From a checkpoint of a small contrastive image-text model.
Training: 6900 steps, batches of 128.
Rows from block 2 of the text encoder, named by matrix and row number. Rows with one number belong to one attention dimension. Each number is 128 + 24 x the weight over its row's rms, rounded and kept within 0 to 255. All counts start at 0. Numbers have three digits each. After the name is the row's rms in percent of the matrix's.
# v: attention query, key and value (stacked) (text_encoder.blocks.2.attn.qkv.weight, 720x256, the v third), inputs 0-255
# proj: attention output (text_encoder.blocks.2.attn.proj.weight, 256x240, transposed), outputs 0-255
v.173 106:149117097133146129131153165167144164139142147091111147144162098135132092142101174132097130118123093170072078129130139137123135173111171130155169141171137151161123111136152114117139117109163112156107138150119124116124099135143153173114107186144122140149134132149160121108181116131108150127137140073110152110158124116113137149083113133103147115095128135187107123129176151086131081146118144096146141129132149143137115120077137136110096150143157142136159114151166120110135135153134131186155107122124135131168108144123134129075125132162112150140177147133123108069129152117162124120084105096145142151140187117134134131131122128144098118103121136132127118114157140157148135158121134129115168120131133124146102103120149184097130140135104133172114178076146177101100124141099128
proj.173 099:120176136134097108124157116136123111134141140155127150093118131109128162120181086134118120150151131094166158158129133114132123118152106124111116137100144078161114140119111151113107106147133132099149165108109146125112120103102119074146128055115158134127144123135120136159124124140134116151127125193158089131106137105142134112183187133146115180146125111096147121136074106142153205117139119165139123161132130110105117135147143147120128168150126147137111120117101131191143134113130128078132131149129105136121134099125156108191148087117132143157088133127135182175139141146123163158149129153112114129123084146139110165157113149159148123167151137110126102137112089120115107121153144121149091130149109128065133161125134092166108129127166118150164117164113152134153135088158110
v.174 096:135161143140141102144147126136118150123114133102128124129102131139130165107115144140090114201162143090103131111117139176144123122106058121089131159144152080150113092131130152112140133124124080101164135152155101121139130116132156161138103114164122113134152143132130157199123156131131110179124140153118122178132101124095188102142131119113124105118090090101123171140160123084111125117135161127124141086111126115151133130119118162134080107141121171137116184174162126119144107149141174151149084115106177163123142170169110149153149123090110139160129153141111116133090112162102122117096099117140132153114152129106158112159141156118143114141124127129153141139133105139149129132111109139112113131136166115129104116118129119137089161146127132067146142067108124153108187138143127
proj.174 101:164096123123129147111124176124120119120124123152140162111146142113109085139153136146165122071122098151149141161133141108136114170150162150131130089142071123131150168130131099109114117114157118137103123127112160124092104148144114107111158126090093105123121140101145132076138126137140138084107120099136119108160154117102067175102111144100139145132151154163128130140103151170134119136123111172119153154144141169101129140136147098135150160160178111154117105114083115128104152119089093128092158140165083102097122083120152115117117139140102140106117104139161149112138122121158110131134144133159152110170109134117080125109118129192105104110131114118124134082117132113146133108133152140149187120127108137158122151104125147150154146077157139212112124132145122105134063148122126
v.175 104:106118127136146181118139100132118110126191164160116127146151137127123094134101136080117124134148106155090141133154137068128139152137151106108116109143084163144109113146157162133137133129136139092162134092122154142078121057136118115106155179122158153096132161137175101087116119115114113160134145125135107159113127083135128085154140130140107157104132104150131100153130099144072125141102146129144121147121132101156107104125081115163159168168123133145149125107179111153131122136103091091171142146128122124165100176128150135137093162106149140095098151119133148109109099119140121115145137146150107129138157120118165055116126152112108164121127152129146144135148110113152144135126102173165146131097102158094140162091116122111144130171112115174102143112115107141161145146134146
proj.175 099:134165144100114078141169146137175123127082094095121143096101105154162129148153097150118122141100161126143114131141119172103150083103103118140133150121198080151153117126150094125118095133148124164128148122135126112166129184129132152123110102139099082149131095121073148155121109132123131119101116125157137113112124139155151148118114165109127119157140135135137141138119163085149145164143131159119115105119145142126150124128164144088127107107131124115136117162092136127131146099160136151123135167132118138104150071088116144162160132138138139162123117179114115159144167128157157160094101115123146110102084108142100213140098125123144132161123095129124110152108154142099136122126127137102109145181109123152106089158136118134124113130122121072154124163134146141069104098129092
v.176 101:199165101118123109128085098107136122119119097152128137116129126136133111128086149125109064160075139096142145177131134102128125101133099116135138107136110122137121120099125133101138172131127081119137094126151119132114122120087109120122152090143127091105102105050113150127103139166151202143089148122127113124123111126149121090172108151134136136133102172100151106101091205168137072152125134117099187106178168113106144095118155114133118152121079106123147147131120110109112130099135124106122129140158149164133156140150110149110124132077148113146099129102108106123141141147155127148119120116110106123108152128133142141107133151133131127146133174139133129089107133108126150138162092117138091141140121119178103138149110068129150120094129159088126128128113142142122149117099111
proj.176 103:080092154128103148141148149110113164133143164112115101126126169145098136129114131145131188118162115136120089089146134138150142140130179130118129122140109169141165144180128133166127124154118154142096156109144134128150129131154138142146091161114111142151160157184106105126122133098110053106183105140109103108148169130119140159112129120117106110143141081134124159149173104111129147133131094138142070143123101181128093149153113176149142084123149172123125102145117150138149097135129138159126116091144123114095081130143149107142126120163118161101164128155146154151124095111093129116116160123170160170150120166126133133124124135155112114145115143099119137146138131152134081158115168142134149110142131094090117109103138162121098112201117110134118127094128120122161101116155134
v.177 098:124139132151142098133142140149152123148168113139126103106091139127150138133123165130096073107136146123112134131112162153135128098140144146162101148114145069122087082109146107112080143114150151099150153161147151119084121140173123175096123182098092104141127085136157151082112119135175155113159130137103180138120148146083135121135091136166143098174154138138126113147147176107160112156101146123120162106107160145131126134122097134127120202134128137126107125149115109147114087157137150139151154144099101126157081142120116144114161157140092150144128095140142097147125130156086133111114127104105178092136141127124118142116130130132150112103121122118146126100114126153141093096128084128080075111123114126148099124110154150093147163116131118129109128116170189151114147124134164
proj.177 096:115141110094142141128121123100113131078092167092124149148160074164096126156119082097166148151137118116140139132131089093078125156119133097124145105128120160121143174095080154132138091106136117130080110096151101164158117145130148113130133082133139151115119146141128087145158140103056103133139121101152079126117096094109116127104155119117143124075075101132101131102093075158139111126147112155108130137115064086122145104116185142100138122117109153138147131119134149159141127140104142145090104100154128148101189130155145137112103108091104096129125124096112162140117147114140091128174133121157097123126123102141151110114136108152138124137082133138097144144157129149122134117109126112171135166128150137147136124141117131179120094094121146140146114118105129099162135130145123
v.178 088:144101182150117120119165126162097134119110109156117102164123119110146120129132085132149136117131131083161118096161123134131164138084079131120129128200090116096140127135089161088164148148156121131130119119119150114169148151124122123102131132110147132085119123134154131153095163071137121115098122134142180091149143142162125146103121105163139135128181126117135150173135112138122162095182134140089077112103095141132131120167101113158130155092127156116157120140115095140137129115104115147139095152097151114080084112116117100169150123148123129152146141192118183116154127147123105118090136139130143173109141098133137142136117132133145138128139130130171092155171121135175104130149106158108109101167137152101147120132121160167164135136181103138127135120127085115121121143146142
proj.178 091:153169098175167131114121121130105120139120117132132168091134119129132136139116152113088126112138094143102089130087106158130118126138169138166128125102142135148125098111133102167132093143106161144148143182120109165087110136137098145154101148183141142152144111124121112101204081182102123139175152130108100123110122124066160107132113146084107105125101158117138103123158115134118126155073085117167164131151115126132126159116086114119129128130110101145078156131149119124154159091144120116124146129135122137162142142126141111122111154125148177129130123078110121144121151071140153112149154142150118092101108160133129123158154109118124126141098138133103161117098145123078151118064168106155139159136105117141146131138142115139111143120060134114127130127136175155128156109104110
v.179 101:138103114094093114157157132121130168105167122124088143158108098135127114108112157132076142125159112104141106106153126096128133133119123165105149136157126183170065144137138155108105152176108134103118159141107104117140102113124112147156124134154131178141163126142130085114082100118188114157211114119148153100143122141108123121086104131146114113133140100151131093157166162107145150152126146108100125123118102117142113106145123152083101188115125108095134147147153114130166135112125124140094147111147144152158105133120143147141114168124130144100170089167141141133141154142122093101143139113111093112124118112118133110116113112093144116115152082167136162109160104145111091136109100153164171137132119102120162106149121089095094112155124146097142123155113182154142114148118143
proj.179 099:146154155134156136081130106140130112129106126113123140125139142093132142157128106120165097127102103136131145148121111120125123086156086073164079136105097085113162096139130112114157101102130121150124100096136130154129144138149138127135170139091123100093101162121163131116159134127060130117071110104095077188082136104167174130173132125101145169125091156122112142071123075157136108105127096116167112153145142104132114122096121127152156102115133151140126126108106126121086121126142133143156127176112120121082151150156136133116105136116124087151107155097108096113131116114122158135162146120142133103128141128161137108137142117132100163153101154073119100146123174108176118135123139093109100137144118156145085127130144179139160146106119124129123130157147103111110144089132095
v.180 110:082117130138123141126075101106098098161127124142120143123126138139119105160114106130111104084087162146149113120117135130120136106148106124126120132129096120118121140118126093123114148106134164171165113141153154164158109142137141165126147146124129149095112134120100149124113128064145164124074156120126093127138102093133095140075139173121135133148107154075174121107122096136140122192096157137114155136138147127126120162136105109145106094179095114114151114134114064127109126114147163140092193104157120160145085115131125114143148160158142100090135148111134113122172067078104093067120128139111156134115095127103136089097119157118131155151103086146121149096137135142156144127155158090137135105163108120131121092092165146122117153145137116122144121113118099119122119159119128
proj.180 111:146153122088182122103164165129166165126121130149165119142138126105133146136132141129146141186120122120163114114153111109117139131123127132125115133136159103154137125113126128170150098130086135077112139120111122141098160148123111084123097124142114152138135139125195100136131113189132096132185088145141172146119139116126174134186130126155131170101121114184087112158132168113122124095146095120132105095117123106156120121105124151134130163081157126129104136138117167143179108130103119103169073126112153093110156159145132130122118104084134166153120107128140126144077139146138160149158115116133131114136177093191111158130104114118156101107153173154121153149132138132092124162116106133131116129075162124142139129157097083144123135116151139123121141167159143127121159121144144
v.181 103:132109138157151135171148117133109142123167124148071101142103070104105094135180148119154128116141125143135146113147166140178155130107136138118138137135149120160131109082140153101111155152107148145143134112095131140133090105138133114145115145126140124155172163099136112143144114164123151151145159178103138125191148140144140114153067131127174134147197122135105136166128209116111142126120169131123073154119102108120133142114130163067111112109091151098150132138162139150122130191184133098118129139113148177140097113163120111151118131153103130108131122099137102130154120106124103096141115141109111129125159126135132096139126143116152092147131099138145120094114094122153161136180102134150112140127178119143103112129124124132154110134132112093162102114071124127117113134144123
proj.181 103:109139105139120143109123165137104091164111146105180131108175172137132129132089118120104109177094140110156101104101122117107099127177102140139134114132117138114113107179122089169141122119174099116120128150104121103130144126117139109100150107115134152086104101165134148117156150110129108121108100083117143129088117122096127111104138110120098100115035142114145139107106072114161141144124070122132144085140142122133145112124133087208164137120157157115101105145130104120156123115098139162101144121160134094110169138094154161127162137119147109138137125137097125123106128150096157140121140098124149124132105150115123152148134144136115146109109165097160129134150153165118110136074174152116166126137063147120167132120150148141136117157152134168117149116155118136153149134127102
v.182 097:163142130124112143127173076101132189090143116129117148152116119146122165136110140168168122153140142141098107157115133121164111131112159142106146125182162104114098118088147144159121103115136129122158097128095119164102138180094123115126045119086101156151143104076137153102099126161108127150152106123123132108149151142137106132108155116149144115140108109130135144121117141108099159110124150105135095114109173116128133147137181099130071114155115123128160105110159141140093125098083140137166171146121131144126115158125135124132122078098083145127146107113113111162132148120132117143136131160120154143119134142135128152159155141116133180119094145118111161157174131110114125153128140145128088116153139156133114156176125086113130131125106135087118114100154073079127147105164079
proj.182 108:123133126127158148131098150176142106168130157170168126140135135115101096150118126108118132097107115090144144095163130103097163148131116130187126134096128154126144144181128117097093118130119121121142161100145168115133137097155139152154197114205131100120114138154127125140174139118176129110116150099113114163099122138123135131131155115086095150121139124136116132130158134146137128119142122143101166114143093136131138107103080144104200165128159136126064155131101151151153099109136128082101142132110118128121118133110142164120153182142142132109125090143156147126122100135110150115150136085137108104143125137118148107105082131139149080129152103124104107118094151139118150122096117097148133172089113117141123100098148147127103147166138135140158145136147174163102099158094174
v.183 100:119129132131149137103144118119145152126095130121129155118097073118135069101065070122132124164125169124168106141083119100068166113097074086133156141121150102149107098122101129125125110134139149127121120141124131068114146121139146136120113129165100128125153118090148101119120146119125111114136090148113146143128131107145139157132188098149111101168130116120181146099137111124139187128145134086065085134133142134102110144110142135103149117135129121119169139140101160158128097095132109098108158114103125126133155161124088101109107091133129086101188161136121121103084103102119148129132131100125104122134112102110118130150133125150126130142139125141082173121117107139120173087165140123151156135173137127116155170128150126163160094136173107128128132147166133160153131129139115
proj.183 103:134133120146095130142101155161091107144135092113112083123125167140117208146138173135118163110108077128106127107150148159144105158134124148094131113094110128107146145147114146135148147123147137127144125151144107162143123106105096139137088119118148113138085127159095135150144116134130169159139150123105122132151133151110114118136096173149167127091130151117069151135146110119160095131116140126167161128132116147159146156168138136165113116106114116134128112128151117069122154142128126180138094154143138155126111105140146178137143136156121158145085134116132122139168162153127108103134128194118129167118159143145105124107137148106125102101148121144164082132140155111133095155120111115077137096077100150141122072150123111098135188105106134165105121090078105107117125104096146
v.184 098:157091139117108105106150148099144156115122146099096157116091102128098147106147119191116152136171143114093143117084100135113111176095090126149158143092146080116159146136120111129142132150145174119129120113101151115145111127181104113126114102119097163080131098125128127112132125179123073125102100154099102125116110162082119151119164147149118130124093128157055106127155105144150166080125130125150084120173146142170078113150119112174146164106182153146149106122112155158136155148136113163140128142128113132109126156136152102126089131156140100108131147119122125123124155098083181159158120154157107109084147111155153099123140132133112115151133143129118172086153155121114117114135117151132112128115112152135124123122149161117104102111142115133136087135116090132128131103115137
proj.184 100:123150119137133145147116116173121138124121121153161087118160157116128096143120125087121122089104120132172072104121161108124155126136129105128150086112140155145092130097092159114121122132104088116126138184162144122154119150058118129141112151133126109128111124144111171151139148104130167109141145139132180097119142105156145126158092144089138134147128144111120124154106124125139090156141103117114174124099126139116130144093126156066096163154111111073095126119133094089146111110078131097125164096132139153149125076114102139136128116095144130125107099112114150148156115147201108075082132087107126134125079110124104169121134136148124118084123072079160110167127099114127111127101140076128147124104134115149163144145102110134155122125132144109111138136100131124113141129101107
v.185 094:114122150107119129147123120114140126122108122118134102162122113123151134128179154092126116181086133148140170089138100141144125161091132103107143137109147133106122135130090110124114117143134135109104130125127125110181122084132147147150131150106114166094137170107115092176109131139114092121136157091137159126128121102146122134171095134102066153087159112110162166171146125105122125150107144106115103142123140105134091096104119151102177139097127111084114172078167117139148099123117140131113139115124120148121102165078086121117124136132126158126108139128219121136109093105183108083164128149101140098115125093151151115128123129112097155139159111123130115160164114150158166135127179126142145157139139114117139109127168110120182144093114143100113136159097105143149097139163120
proj.185 096:130158132139158128098134121142105126121130134142133181126146140143135101138098102191127146112111130107110107151142164160142155124169165163123096120121088094173127112105152107077180132095124116138131093107125153147100126165146090108126134140148109109147124115119157202077180114104124162131141093126137108120113142103092161126094118112178140148141111149174087138101162089134117152117137116124141138140088140115094123162162131127155087106167134150148173118161080074113067129127124139150152140158148113102129128101136159149117148146097110087133143130128105116099156154154133119142108138122132127152144121148122135151114118165122135148126081156120142168104100134092132115143130097116136133142125112163134129138138125153108083102142114123164119136103169132087074134126101098
v.186 105:130104133121161101114153134157109156114154102108132151133073145146074140148109095087165107175099159154158141130160123167096178137127144121120111082121156095108132096117156131072143134145152110114131137140114164167106127179152150102106163113134133160153173142138117087133101128071125156126115127112140152102118136085087124126137187135119171092123129113135154133149109148140106123119089105151097110150116113151124119140081128143102176156126130151156124124102178093117156115124135105115135121141129169148153123135151107140126109154089125157099105104097124082113113116104134119077131140156098101122100150163104152103127146109135150121103084094110158151125113115144136141144090127161145107126095149159090124140112127118104167109170139111122114121166088110147097113119121132
proj.186 112:104164149097140138147121123086164114157108132122126110114174101131106097127101129162118102132141125115117125114113169097116103121127099127127143126141119157140125107153127128149102106103091137117108113130146102101139127118107130129121121146127099119098102144104140177093184141152129105121135148138094082151156094153135137141157082127155094174123119123125115141117130134131149132140166170132183161113111139129115097101167171146155081121111130108116147111145092190159102127150121176159122118132150107117071150064081167151128164113143126127150125106150137130147139159170124135190159099135151122149143092080150131171133136133090130135169128160137118128080132177148120086126160131130109140157161097087153151115137162117138078112137118136147146135171124151140141106143129106
v.187 092:121139103153114098111167144168133082107127120094117117139127114132181117133132093106113151132110128120142150181158125120147115163124131146129080140126119118117128113164149117129110118132082138147087127136123079124149101104146140140108110142067138101147147113105125129123109140137103169164175109098155169156167171111126116127137139128106163108105126140153147123108120155119108135151107148126134087191133147141124100114176186118163140118140112088141155124117115149106145089129179123092121116140150156132123086137121168121119150145164107096093113125086131165117151181104167115174118145146108136115125138110143116120129155133129132127108135146154185179153125087161145122147123145176136119100154120157130141132138149152158171106170119120134101143141097163066156135125089146
proj.187 097:102136147114165122129115099096129158177127120154108124156149152148087144164130138128105139146161147123118111076129153176097139105152122119136156133122147149109143098108098137148137125128159149099168102137118192169131167156110106091097137153161141149134111145152123099146168134119135129127096137167117063097083080140108117145122121123115101145137131106125116110138155148106137137107115123139130138090176111122121128122081073153093132140116142169145126098132154146144158160102090159169115108146131107113150152137147119150154118127126150127130147143156099100138114117153108149096119118119125126128092117178110166151112086118097118133173162147139111124110149174066102149114122115093114121146140113108111146091110120078099110128131108107147137131143137126175059156134158086
v.188 092:135133106110172165097120155093066124120135126136103090148145127121161134115117117136176140110138120114136153122107120079168139139117119143174143137146106142133136183151147076124112112143090123162109127109125129102111162159121121119124105111096154095087145117136105144078133138137124096121137154121139118155128124161110120179136147137114140115092163107115092138139097141141095109129173131131130120116123105145132116093111165113158126132124169111136137137155195139113093136133125072120139109096123152111092160098142120108146130114098138082125150130168137149135138118089101108117095092124083095154063136117155077072152124109102124175142113126115164165140158141078121135165096166138138126120123159136136167154159089156113122110158123135114162132131104149116151113115148165
proj.188 090:136129104139101105136130088184156130120115122125192140140098181131115107164188108125107102138133133154150150144126139156113113096142121115102148154105172110079125117118134195141174130118171133112128111140135128118130107162145106150105169124108123149149137126118126129170140147109172135160128147148132178122132116142122108090118083120138093142132131173184142134106125114122160149154113118146101143158119162140137158145096115144098112143144131139128134107110100136126130136149125167137101151150118106120172115167125162161102114141128165162135112135075069103114125151166144136134143148152152145134162120137103135196115138123098156088105142129125151115118096094135114088104176112112109163129121091121145093107111128100141142147077138153152123159130155132105087151135085098
v.189 110:129169127146135146142144140117161147135152107134157182146083126162176140092133157146105171150171087120121112129087148090101171119098111128143157157141167095070132106109157171122172130165119156150136128106128087149098123178119086181136140179154100151114119138135137146102135147120120158162138104160091135149105150149137097146081117162156122123155086118159153128079153135148124146095122148080110140115111106151112111119102111149111116125121130126151125128162166157153141124101187106114158114106119110149142121122117116122130137117130158140123100120097133127127135092117080125120122127141153119132155159130106119108128148139139135127119130108133149172141105106095137107132163147190094143127105162147109114088108131123149077152156131118083114161135117138165130143092102123
proj.189 104:146116094098104109135141113157103150119125150119130076116172127103102150165115104131167103108093167130127131121183127126174100128158108142123089072117088142139107174126115099134120091101123100118122138119123174088118136066139139127113128085092144083147152102092119097130100110159113084142120119082187099137133130121102157114181157122098142121103158124133092153165124160116136082187125094150148118151161122153135105125108150139137119127153136146129101135149077126113125153137072164105111148149135127118102124114131169130145102153130110134121147101157151096149152142134169145140150106112132132139101095133134127142128101145082098095148137132115114083095110143143130130129092101085137120130152093134145089154128155114112162126125124118169115109132132123103098118136163129
v.190 095:129115146106136125153144122100176118135138166082130128110135116113108104135099119121137098144066127154124107154144099144122178141115133139136120149125136123103097101151116110155103139116117095103088137147152144127115136165091103133132117165120136131128057098133159130108081118129158100128129125116112155144090098098137123125155102144111103119175097095124122197130105164159187200133157100096092127131128157093143110157135093109148101129138078108152143120111132122080102068134125117136138160130152149134116131140152117098074147110127147111129169110187138170131115128143109159126138155119107133105092145124141163120143094114125111158127115140133117176116112139125117091126092133143107123117150122143198128174105131160116173115151170169139118137112132120118115124129124128
proj.190 098:134154092165103123138086133151089144137121102155155133146110172182131188156166125169145167143129109102139149111113130109122126128131150140172150095106132162162147130100146160110136137111124163193127131116103156136154113122132142164172109113142126136169149148126105142145137127128107134124160117127113139104131168143108125149119188134176107178082189171095105084106173076100098108121147151157151140141128075146127148158123129128101137139124194152133108126127165105155156174113137151120121119139099143112134159121135172149166130149140144137108111141107164147107122123136174089119158113146145113151151119157109133142120144160132124118142125130126115113117154141126144112129144147123151158154123140101076149087138135121123080149129085127149127133126127123144157145140132181
v.191 099:137089139128113120156161112126141112134115115150142126124123150135156143117113165123136154132140140114134138115139143145117130135175112181125130113146103129092088164154122140132132137084114137094120168155111114163128093131108109167141136140104116149142083150123120118164105114098126105143150122144095133104137169167127159100098058108099142078133130122131114158135118174158133129088142119128153146147132117177118106087133075144100098155173114100150153141132123141100139106118160136138095134107108113157126127137128158106128165140130078155154153087130088123129113156126142128213123134141111153134110131120108142123078160168127117097142144197168179125117154138089159118126145084150149132118105126138134097119126127145119105060165101149144121141112131132080138100134171156
proj.191 095:129157106098154135128105127129151128134146159090149109136130126122111127127134127108124099114127130124124142131133154152136103130100101107170129144145141127142173103116159108142111128145156133114135077088147119094115185137139175146133162108123138114122179116143123128082156157110114129116088142092113132156108098127122136149155154122135103192120139106136111118112151100110108139161102167165114097143162161103171143158117183117133145104124156173069113108116122156151118163155108143115146127156149119104126166155153113153090085125113162099074141130115146136118114095177093151059151104112116141108101130138162122143148100124132132110117140079080121122136096097162073144129108144097091098114147136116146169129116119108164140140115188137129157148117103111164149148119123096
v.192 095:081093146062092161120126118120147146118114140158136123120087163162117119134150100138130110141155121088154150102129102145135134103133139107129108149155155137133101108139120156137099113117141114129146148141142162125100182083149154129154156160058114126122120098122134129147146155123159102144109130107156121153069120107137140113115193110142120159125099148134163128127117097138107148146154132133114153118095149130148152165153081110139121145136156111180164120124115120126153100123128129113154094177170106103141139132139138116139162148106128128118106100114105136139148151116121134148171101071117148117071109166125123144097171130138061146163117084122089130161112155112148111121116171139080141105160107135141120090104140097091146136153131157105166119161143145128164103124100126
proj.192 090:162177136183216079123121101145139093114124076130112148123147132118164118146107163098139124094083163140120119150138123112107129131095129147129144080130109155136141155159133105154135125130138134090143107116101139142166122148125162135097111139152124146108127134122128136107127081112132164154139108133111118110169140133114106138144095154117178122148146106139079131111127168095123132137143157135090105139126129098135105103120174118129150134131110123097109105143154118112118142146091107132115149099101134165121108106110115143081100143120124143131124146159122089130090144169139140100073123186146147138148116103155184145157094117137159115085121133136182159093174125104121163166128094090134143157086125145148160122135119119135140130140109128151142139114107074097091153155147096
v.193 097:166119120117095129126102145109106153151131131125120115143178135133100170119105090128147100104141117090174112076110139125108136093122129125104085116128121137122137136088138119123113106164130163107158153127129119117101139159151100093134110100119141168124161156152152164150148130119158141128099125105137101117125145119114136106156162149151166106153114133154119166154074111103142121106165129081118105149143162107158083095063095099140087134124158135190149129155131112118119165123128118174156125119099162115141120137123091148121078149143171150156126133129102074132151099108161129144128079109107143133112118135151158131099093178097138117172121121118171126118128134062118082142144146118126109114125124168117106095097110123113134144090091119162118131094151118096141117150118136
proj.193 097:109137098117083127137136117134135124111115109097118126122109106133129130131155133113123121149088134181076114170129116123097110126130133109147141170151132115135115115167114135129137124129117109139101116136186168085136114126124154163110143114100098083150115113093130100116110148146089098100161117151118160130148121090161117158084077147121132119123167129151132130133188166171115129133112168154147161133091114163164149168200174153145102103147099096096121132110109154142152085153150122107122122116155107152124144127174142114135168115137126104109135143130122153102102164144109116124128155180135103122112105149128077115164144082156142149101130132109097144157105136181116151149117104135110147153117115080156123153133143134129152141122161149103103114170089132180136154098143113
v.194 104:139127121119116156089095123110121132113154157138105078154146103142088118140124083119150117148152148137142145088122134130206130094101154164109138134153138115131110078134153119093144149153114094148173135115131158098145135161116120135104117144125132114165132111167129140092132110180119094141118130106137170086159085145103115114146161111165126138110122106142146104184099105137113133103169119178143135102142163104157132145166151119125115159151170157104138116133101097109116166134100131120149125087101119102132122104132128174115127102139113136097123131153154106153138146197122130091148126160140153136143142166133128160095144145074103127132134105122157119129131141130111120116130155103143133131168120112144154120103152049059152133123156117148154129158107141130122149149141083
proj.194 104:130131135145105115158139100157136149140118082135139181111109152131120151061116170122104150105085110116097133155144112112078097192128133085146128109163139161123161193148118120155152121096123179143080123130137109147118132127129141123144153162128130158099101142130120098184125159088131166155138105166113095151109143086129117162093148150101130132128158154093130135092151150115158140132104118099099119162112117121138132119102120153144136091100103112127106133112182146137153078144133139154111113165165154168132126132134146078125131172090172120141123142115094119150127138081132144164088148098121095161113168088160128108155137113174144128132121128124128121129152134098141149117134131127131113158108117132102109143144112170140111143145083109142106133124133152117127138121111169
v.195 115:146146131098128093139117116129110106131146156168093143148166120160140158127138145118132104125152161129081108118192102151096143173080100142099143153162129127151151140113152113101138111178120137137127181081093108154110132178141126142140146108099169121143166133148117156115146090158111099131131137094118151173137138151112132148116094159154166182136176187155129086116123162132122149138112118143088135105112138116197164124138123171138101134147178141132130162174120174159116145129127076159145144105142161144124162151149068150134102103120171122114146135149133141149119122123109154129156129124164100143124109118129140108123121139115129108161149154125139158136112129114145112156144097127117146132156144124112131098145103118106093140092170152120166165131120131147150120135143135
proj.195 111:148114133177135155094127156105129150125132110118152103116111126096171099136155105139119140155104109155170130139099178117166121103129123123154146092113142167128125124138137158166113147127152106086135132154150154096155118086155134119141126179171089150128134117092146121143083149105136132137131104178119120103127121106169135117138129088102093097145080123124135165164110105151078122105122112097194127160122138150117084136118142094122131135118093122123144109108130076082154143114116153091138121153123072135144099165114181108123125161123102154141077109153125144139149150115154090167138126133123150143106159143129129156159138120143145165122136131128155099152125142118089133108134163153181110122099098136152104160099143089143139106146097094112104089126172124144106143118118103
v.196 106:123127141122063157106132149125105117130155150160115112094139139137125166122121156110144106148105144139121152147136117109163120147149125139119137078141132117156152174139121154121089103135131094117121111107152118150142148098104191163118112137171096109128127107157129130155149156122141077123127155106135116132126099086145164155118149170099148058060127147103150131178101145137152157119119091153133112132155122142185176132151130122146110079130149158109125098097131097106133108131155174146137161103157141159132119156109137105156138113081147128123177125099101094159114125149142108102127141128112151116132113156128137134123115143098160122144138080178074116080117116138190124140125177135129128163115135107156128108128129073109138136117116118107150124100102117153155151123112128
proj.196 103:136152131122195063112105116126160146125105113099146144170134090126101103151125126103117136079156111125089145110122117155119142135124151102165123138124127126107068098114148100124166134132128122165110162139088137125124118166161130103133151140099169167120137153098134136095135151136166183126174134095124165164136179174116104145145112086165083187200116116162109150086172110105104116119138181119116146128123104097109135124079130161113157151134160116105128151125099168161097138136143115150111101125102115117128117119128111125114097130134111104123122104154144161079135107132107120143111123146124076123131105125105148128153141109148094112142114150093144156150139154141096130130144082145128127126139139155129146160128134178139158112148149153111120109159145133122122122143149125
v.197 099:081098107155108144179141139123115119130120141100133177092150114152113119126185153115133127128121088114115124124111185138141114177141147141111093142105117165115135090154123149142097169111122178115103159113112135159139153180098108142113148121119137158142135133143136086121132122099128136124109085141106140109131147125139098168113108114111100129078142095117127111142110117140136103135182137093162124118080136143067160134139134160184127168144110136117134096114121074121116135092116107190105102094115092117167130138175145123130097136101122139068104124132108126143138160134119130140114115119109131134116119126085096152114079159098112103160138121110135148111125110105166128097090102150127137119139127146135136167075129134157149119157135110169167108150155148092146091149113139
proj.197 106:142149153101118116105121104119176137137109127123125088173111125149148140150081093142123125112103170158148158139150118124108122111137126152185149130176125120145100141135140104150129067149135117157127106118125094132090098094139146130143106144152128116146135140100129143138118118164111120113144157119159093156135124135133140100128144135129174129134100159129127137100130149124115194125104123180100115130172140106170101135161164103096113079121114110156092176124142165154159118195184171090149137160149152152139146152070128108143162126119137134150125129101155116090107088156148142115162128150148116109135118113192189120154152090132125127110097127145099107109113135126101124150144144103127134126112135114082140075152138125105127103140121130110101144129100124162144174148141113
v.198 093:119112094072146164121107098120078082139120113152148132107133121120129138143115114103152152130113098053135122169106111112138116122131103116152145150118099106085119162139117088167097137174094133166108148106134152099129112101158132141132122128120139080155137093116104173117143142140187102118105129108123096175069126134108151167098121100091075127164100102098136107104129154112108143157134125142096149123125146149161149131140138146159129131148118074114136124143135129108129170101153087120101124102140116156122089123147167096137129118101133102125153102102112121112133154105107125140186178135170090139150153187132130135117134113106177137162156132131104129114136121154117130132086102079128103105152135096134141131145139132139137137137129172125158164146112135121131109098090134
proj.198 094:156123170164110086160146142134171165123132151085103137130145131124126104132122148121071123148146119147113122072144140117094115118152155136086117124141147124173127109129105129093149120074166109095156107130122107162149136146144126140114131097153129144117127140112133075101129129106096137109117120134099140087170119121141128121150148121191147096070149140157135176141138093145173138080134121113130109105141108099122123125106099127088142091097151195137115117126082146136139081156110162149150125137163141114091134121147073145103118132153134134144106143151133139118154097128144129105078134118104148122109108098125136121109110120155109103096081134131145099124113152139162131142173124179122146131137139133163084107118102180117147107140117108083067101099136133104132154138143127
v.199 102:111135146151106121083114128142126122102131166135065121117198099136157131157145124119171172156092125131160119117148138113178123166134158151170118112151112108169181145137116134130118112105144123128089090125094146138096110129104105137150115131110123114104120139146086087121114125162102082151132114142179116107147153143142118114092150115141182144116138159128141103143132144097136110093168080112140113107117090128108113127138142138170134135137109108122110122109112072092144153110097121144131111097101101098140173122163141159095098129116119109108128107136137136123116167135148121145121119145122126162097124164095155133148114113143148160122138142113151162143141157159140118129137124116145111119112110134052169097171099120114089160118101083158140125123168063090129117129139158
proj.199 105:169133111098159150121145140093130155146116118116159150153096110106088118091120123134086108100177106090099117145105141128102110143104104139093138159132148127106124105125111123124133092207109154143149144118137085132140149119113107129105108128139113101164125114130149143113141141110121147107110173145076108145105090122125122146145131133101094110111111136098141146115114108148138132157106164118129122150147151107145144110122131092117077118116138121096135170118155188161138140107198104094148115148138130146125117133082117076185153149114142161131110121124111135150121122069110136107149134121124105109101091108133089110099162126124081102148114122128130067098122118090113135122084136164144090155134109158138093137075129142133122095142135130090129134126067175146132137137114086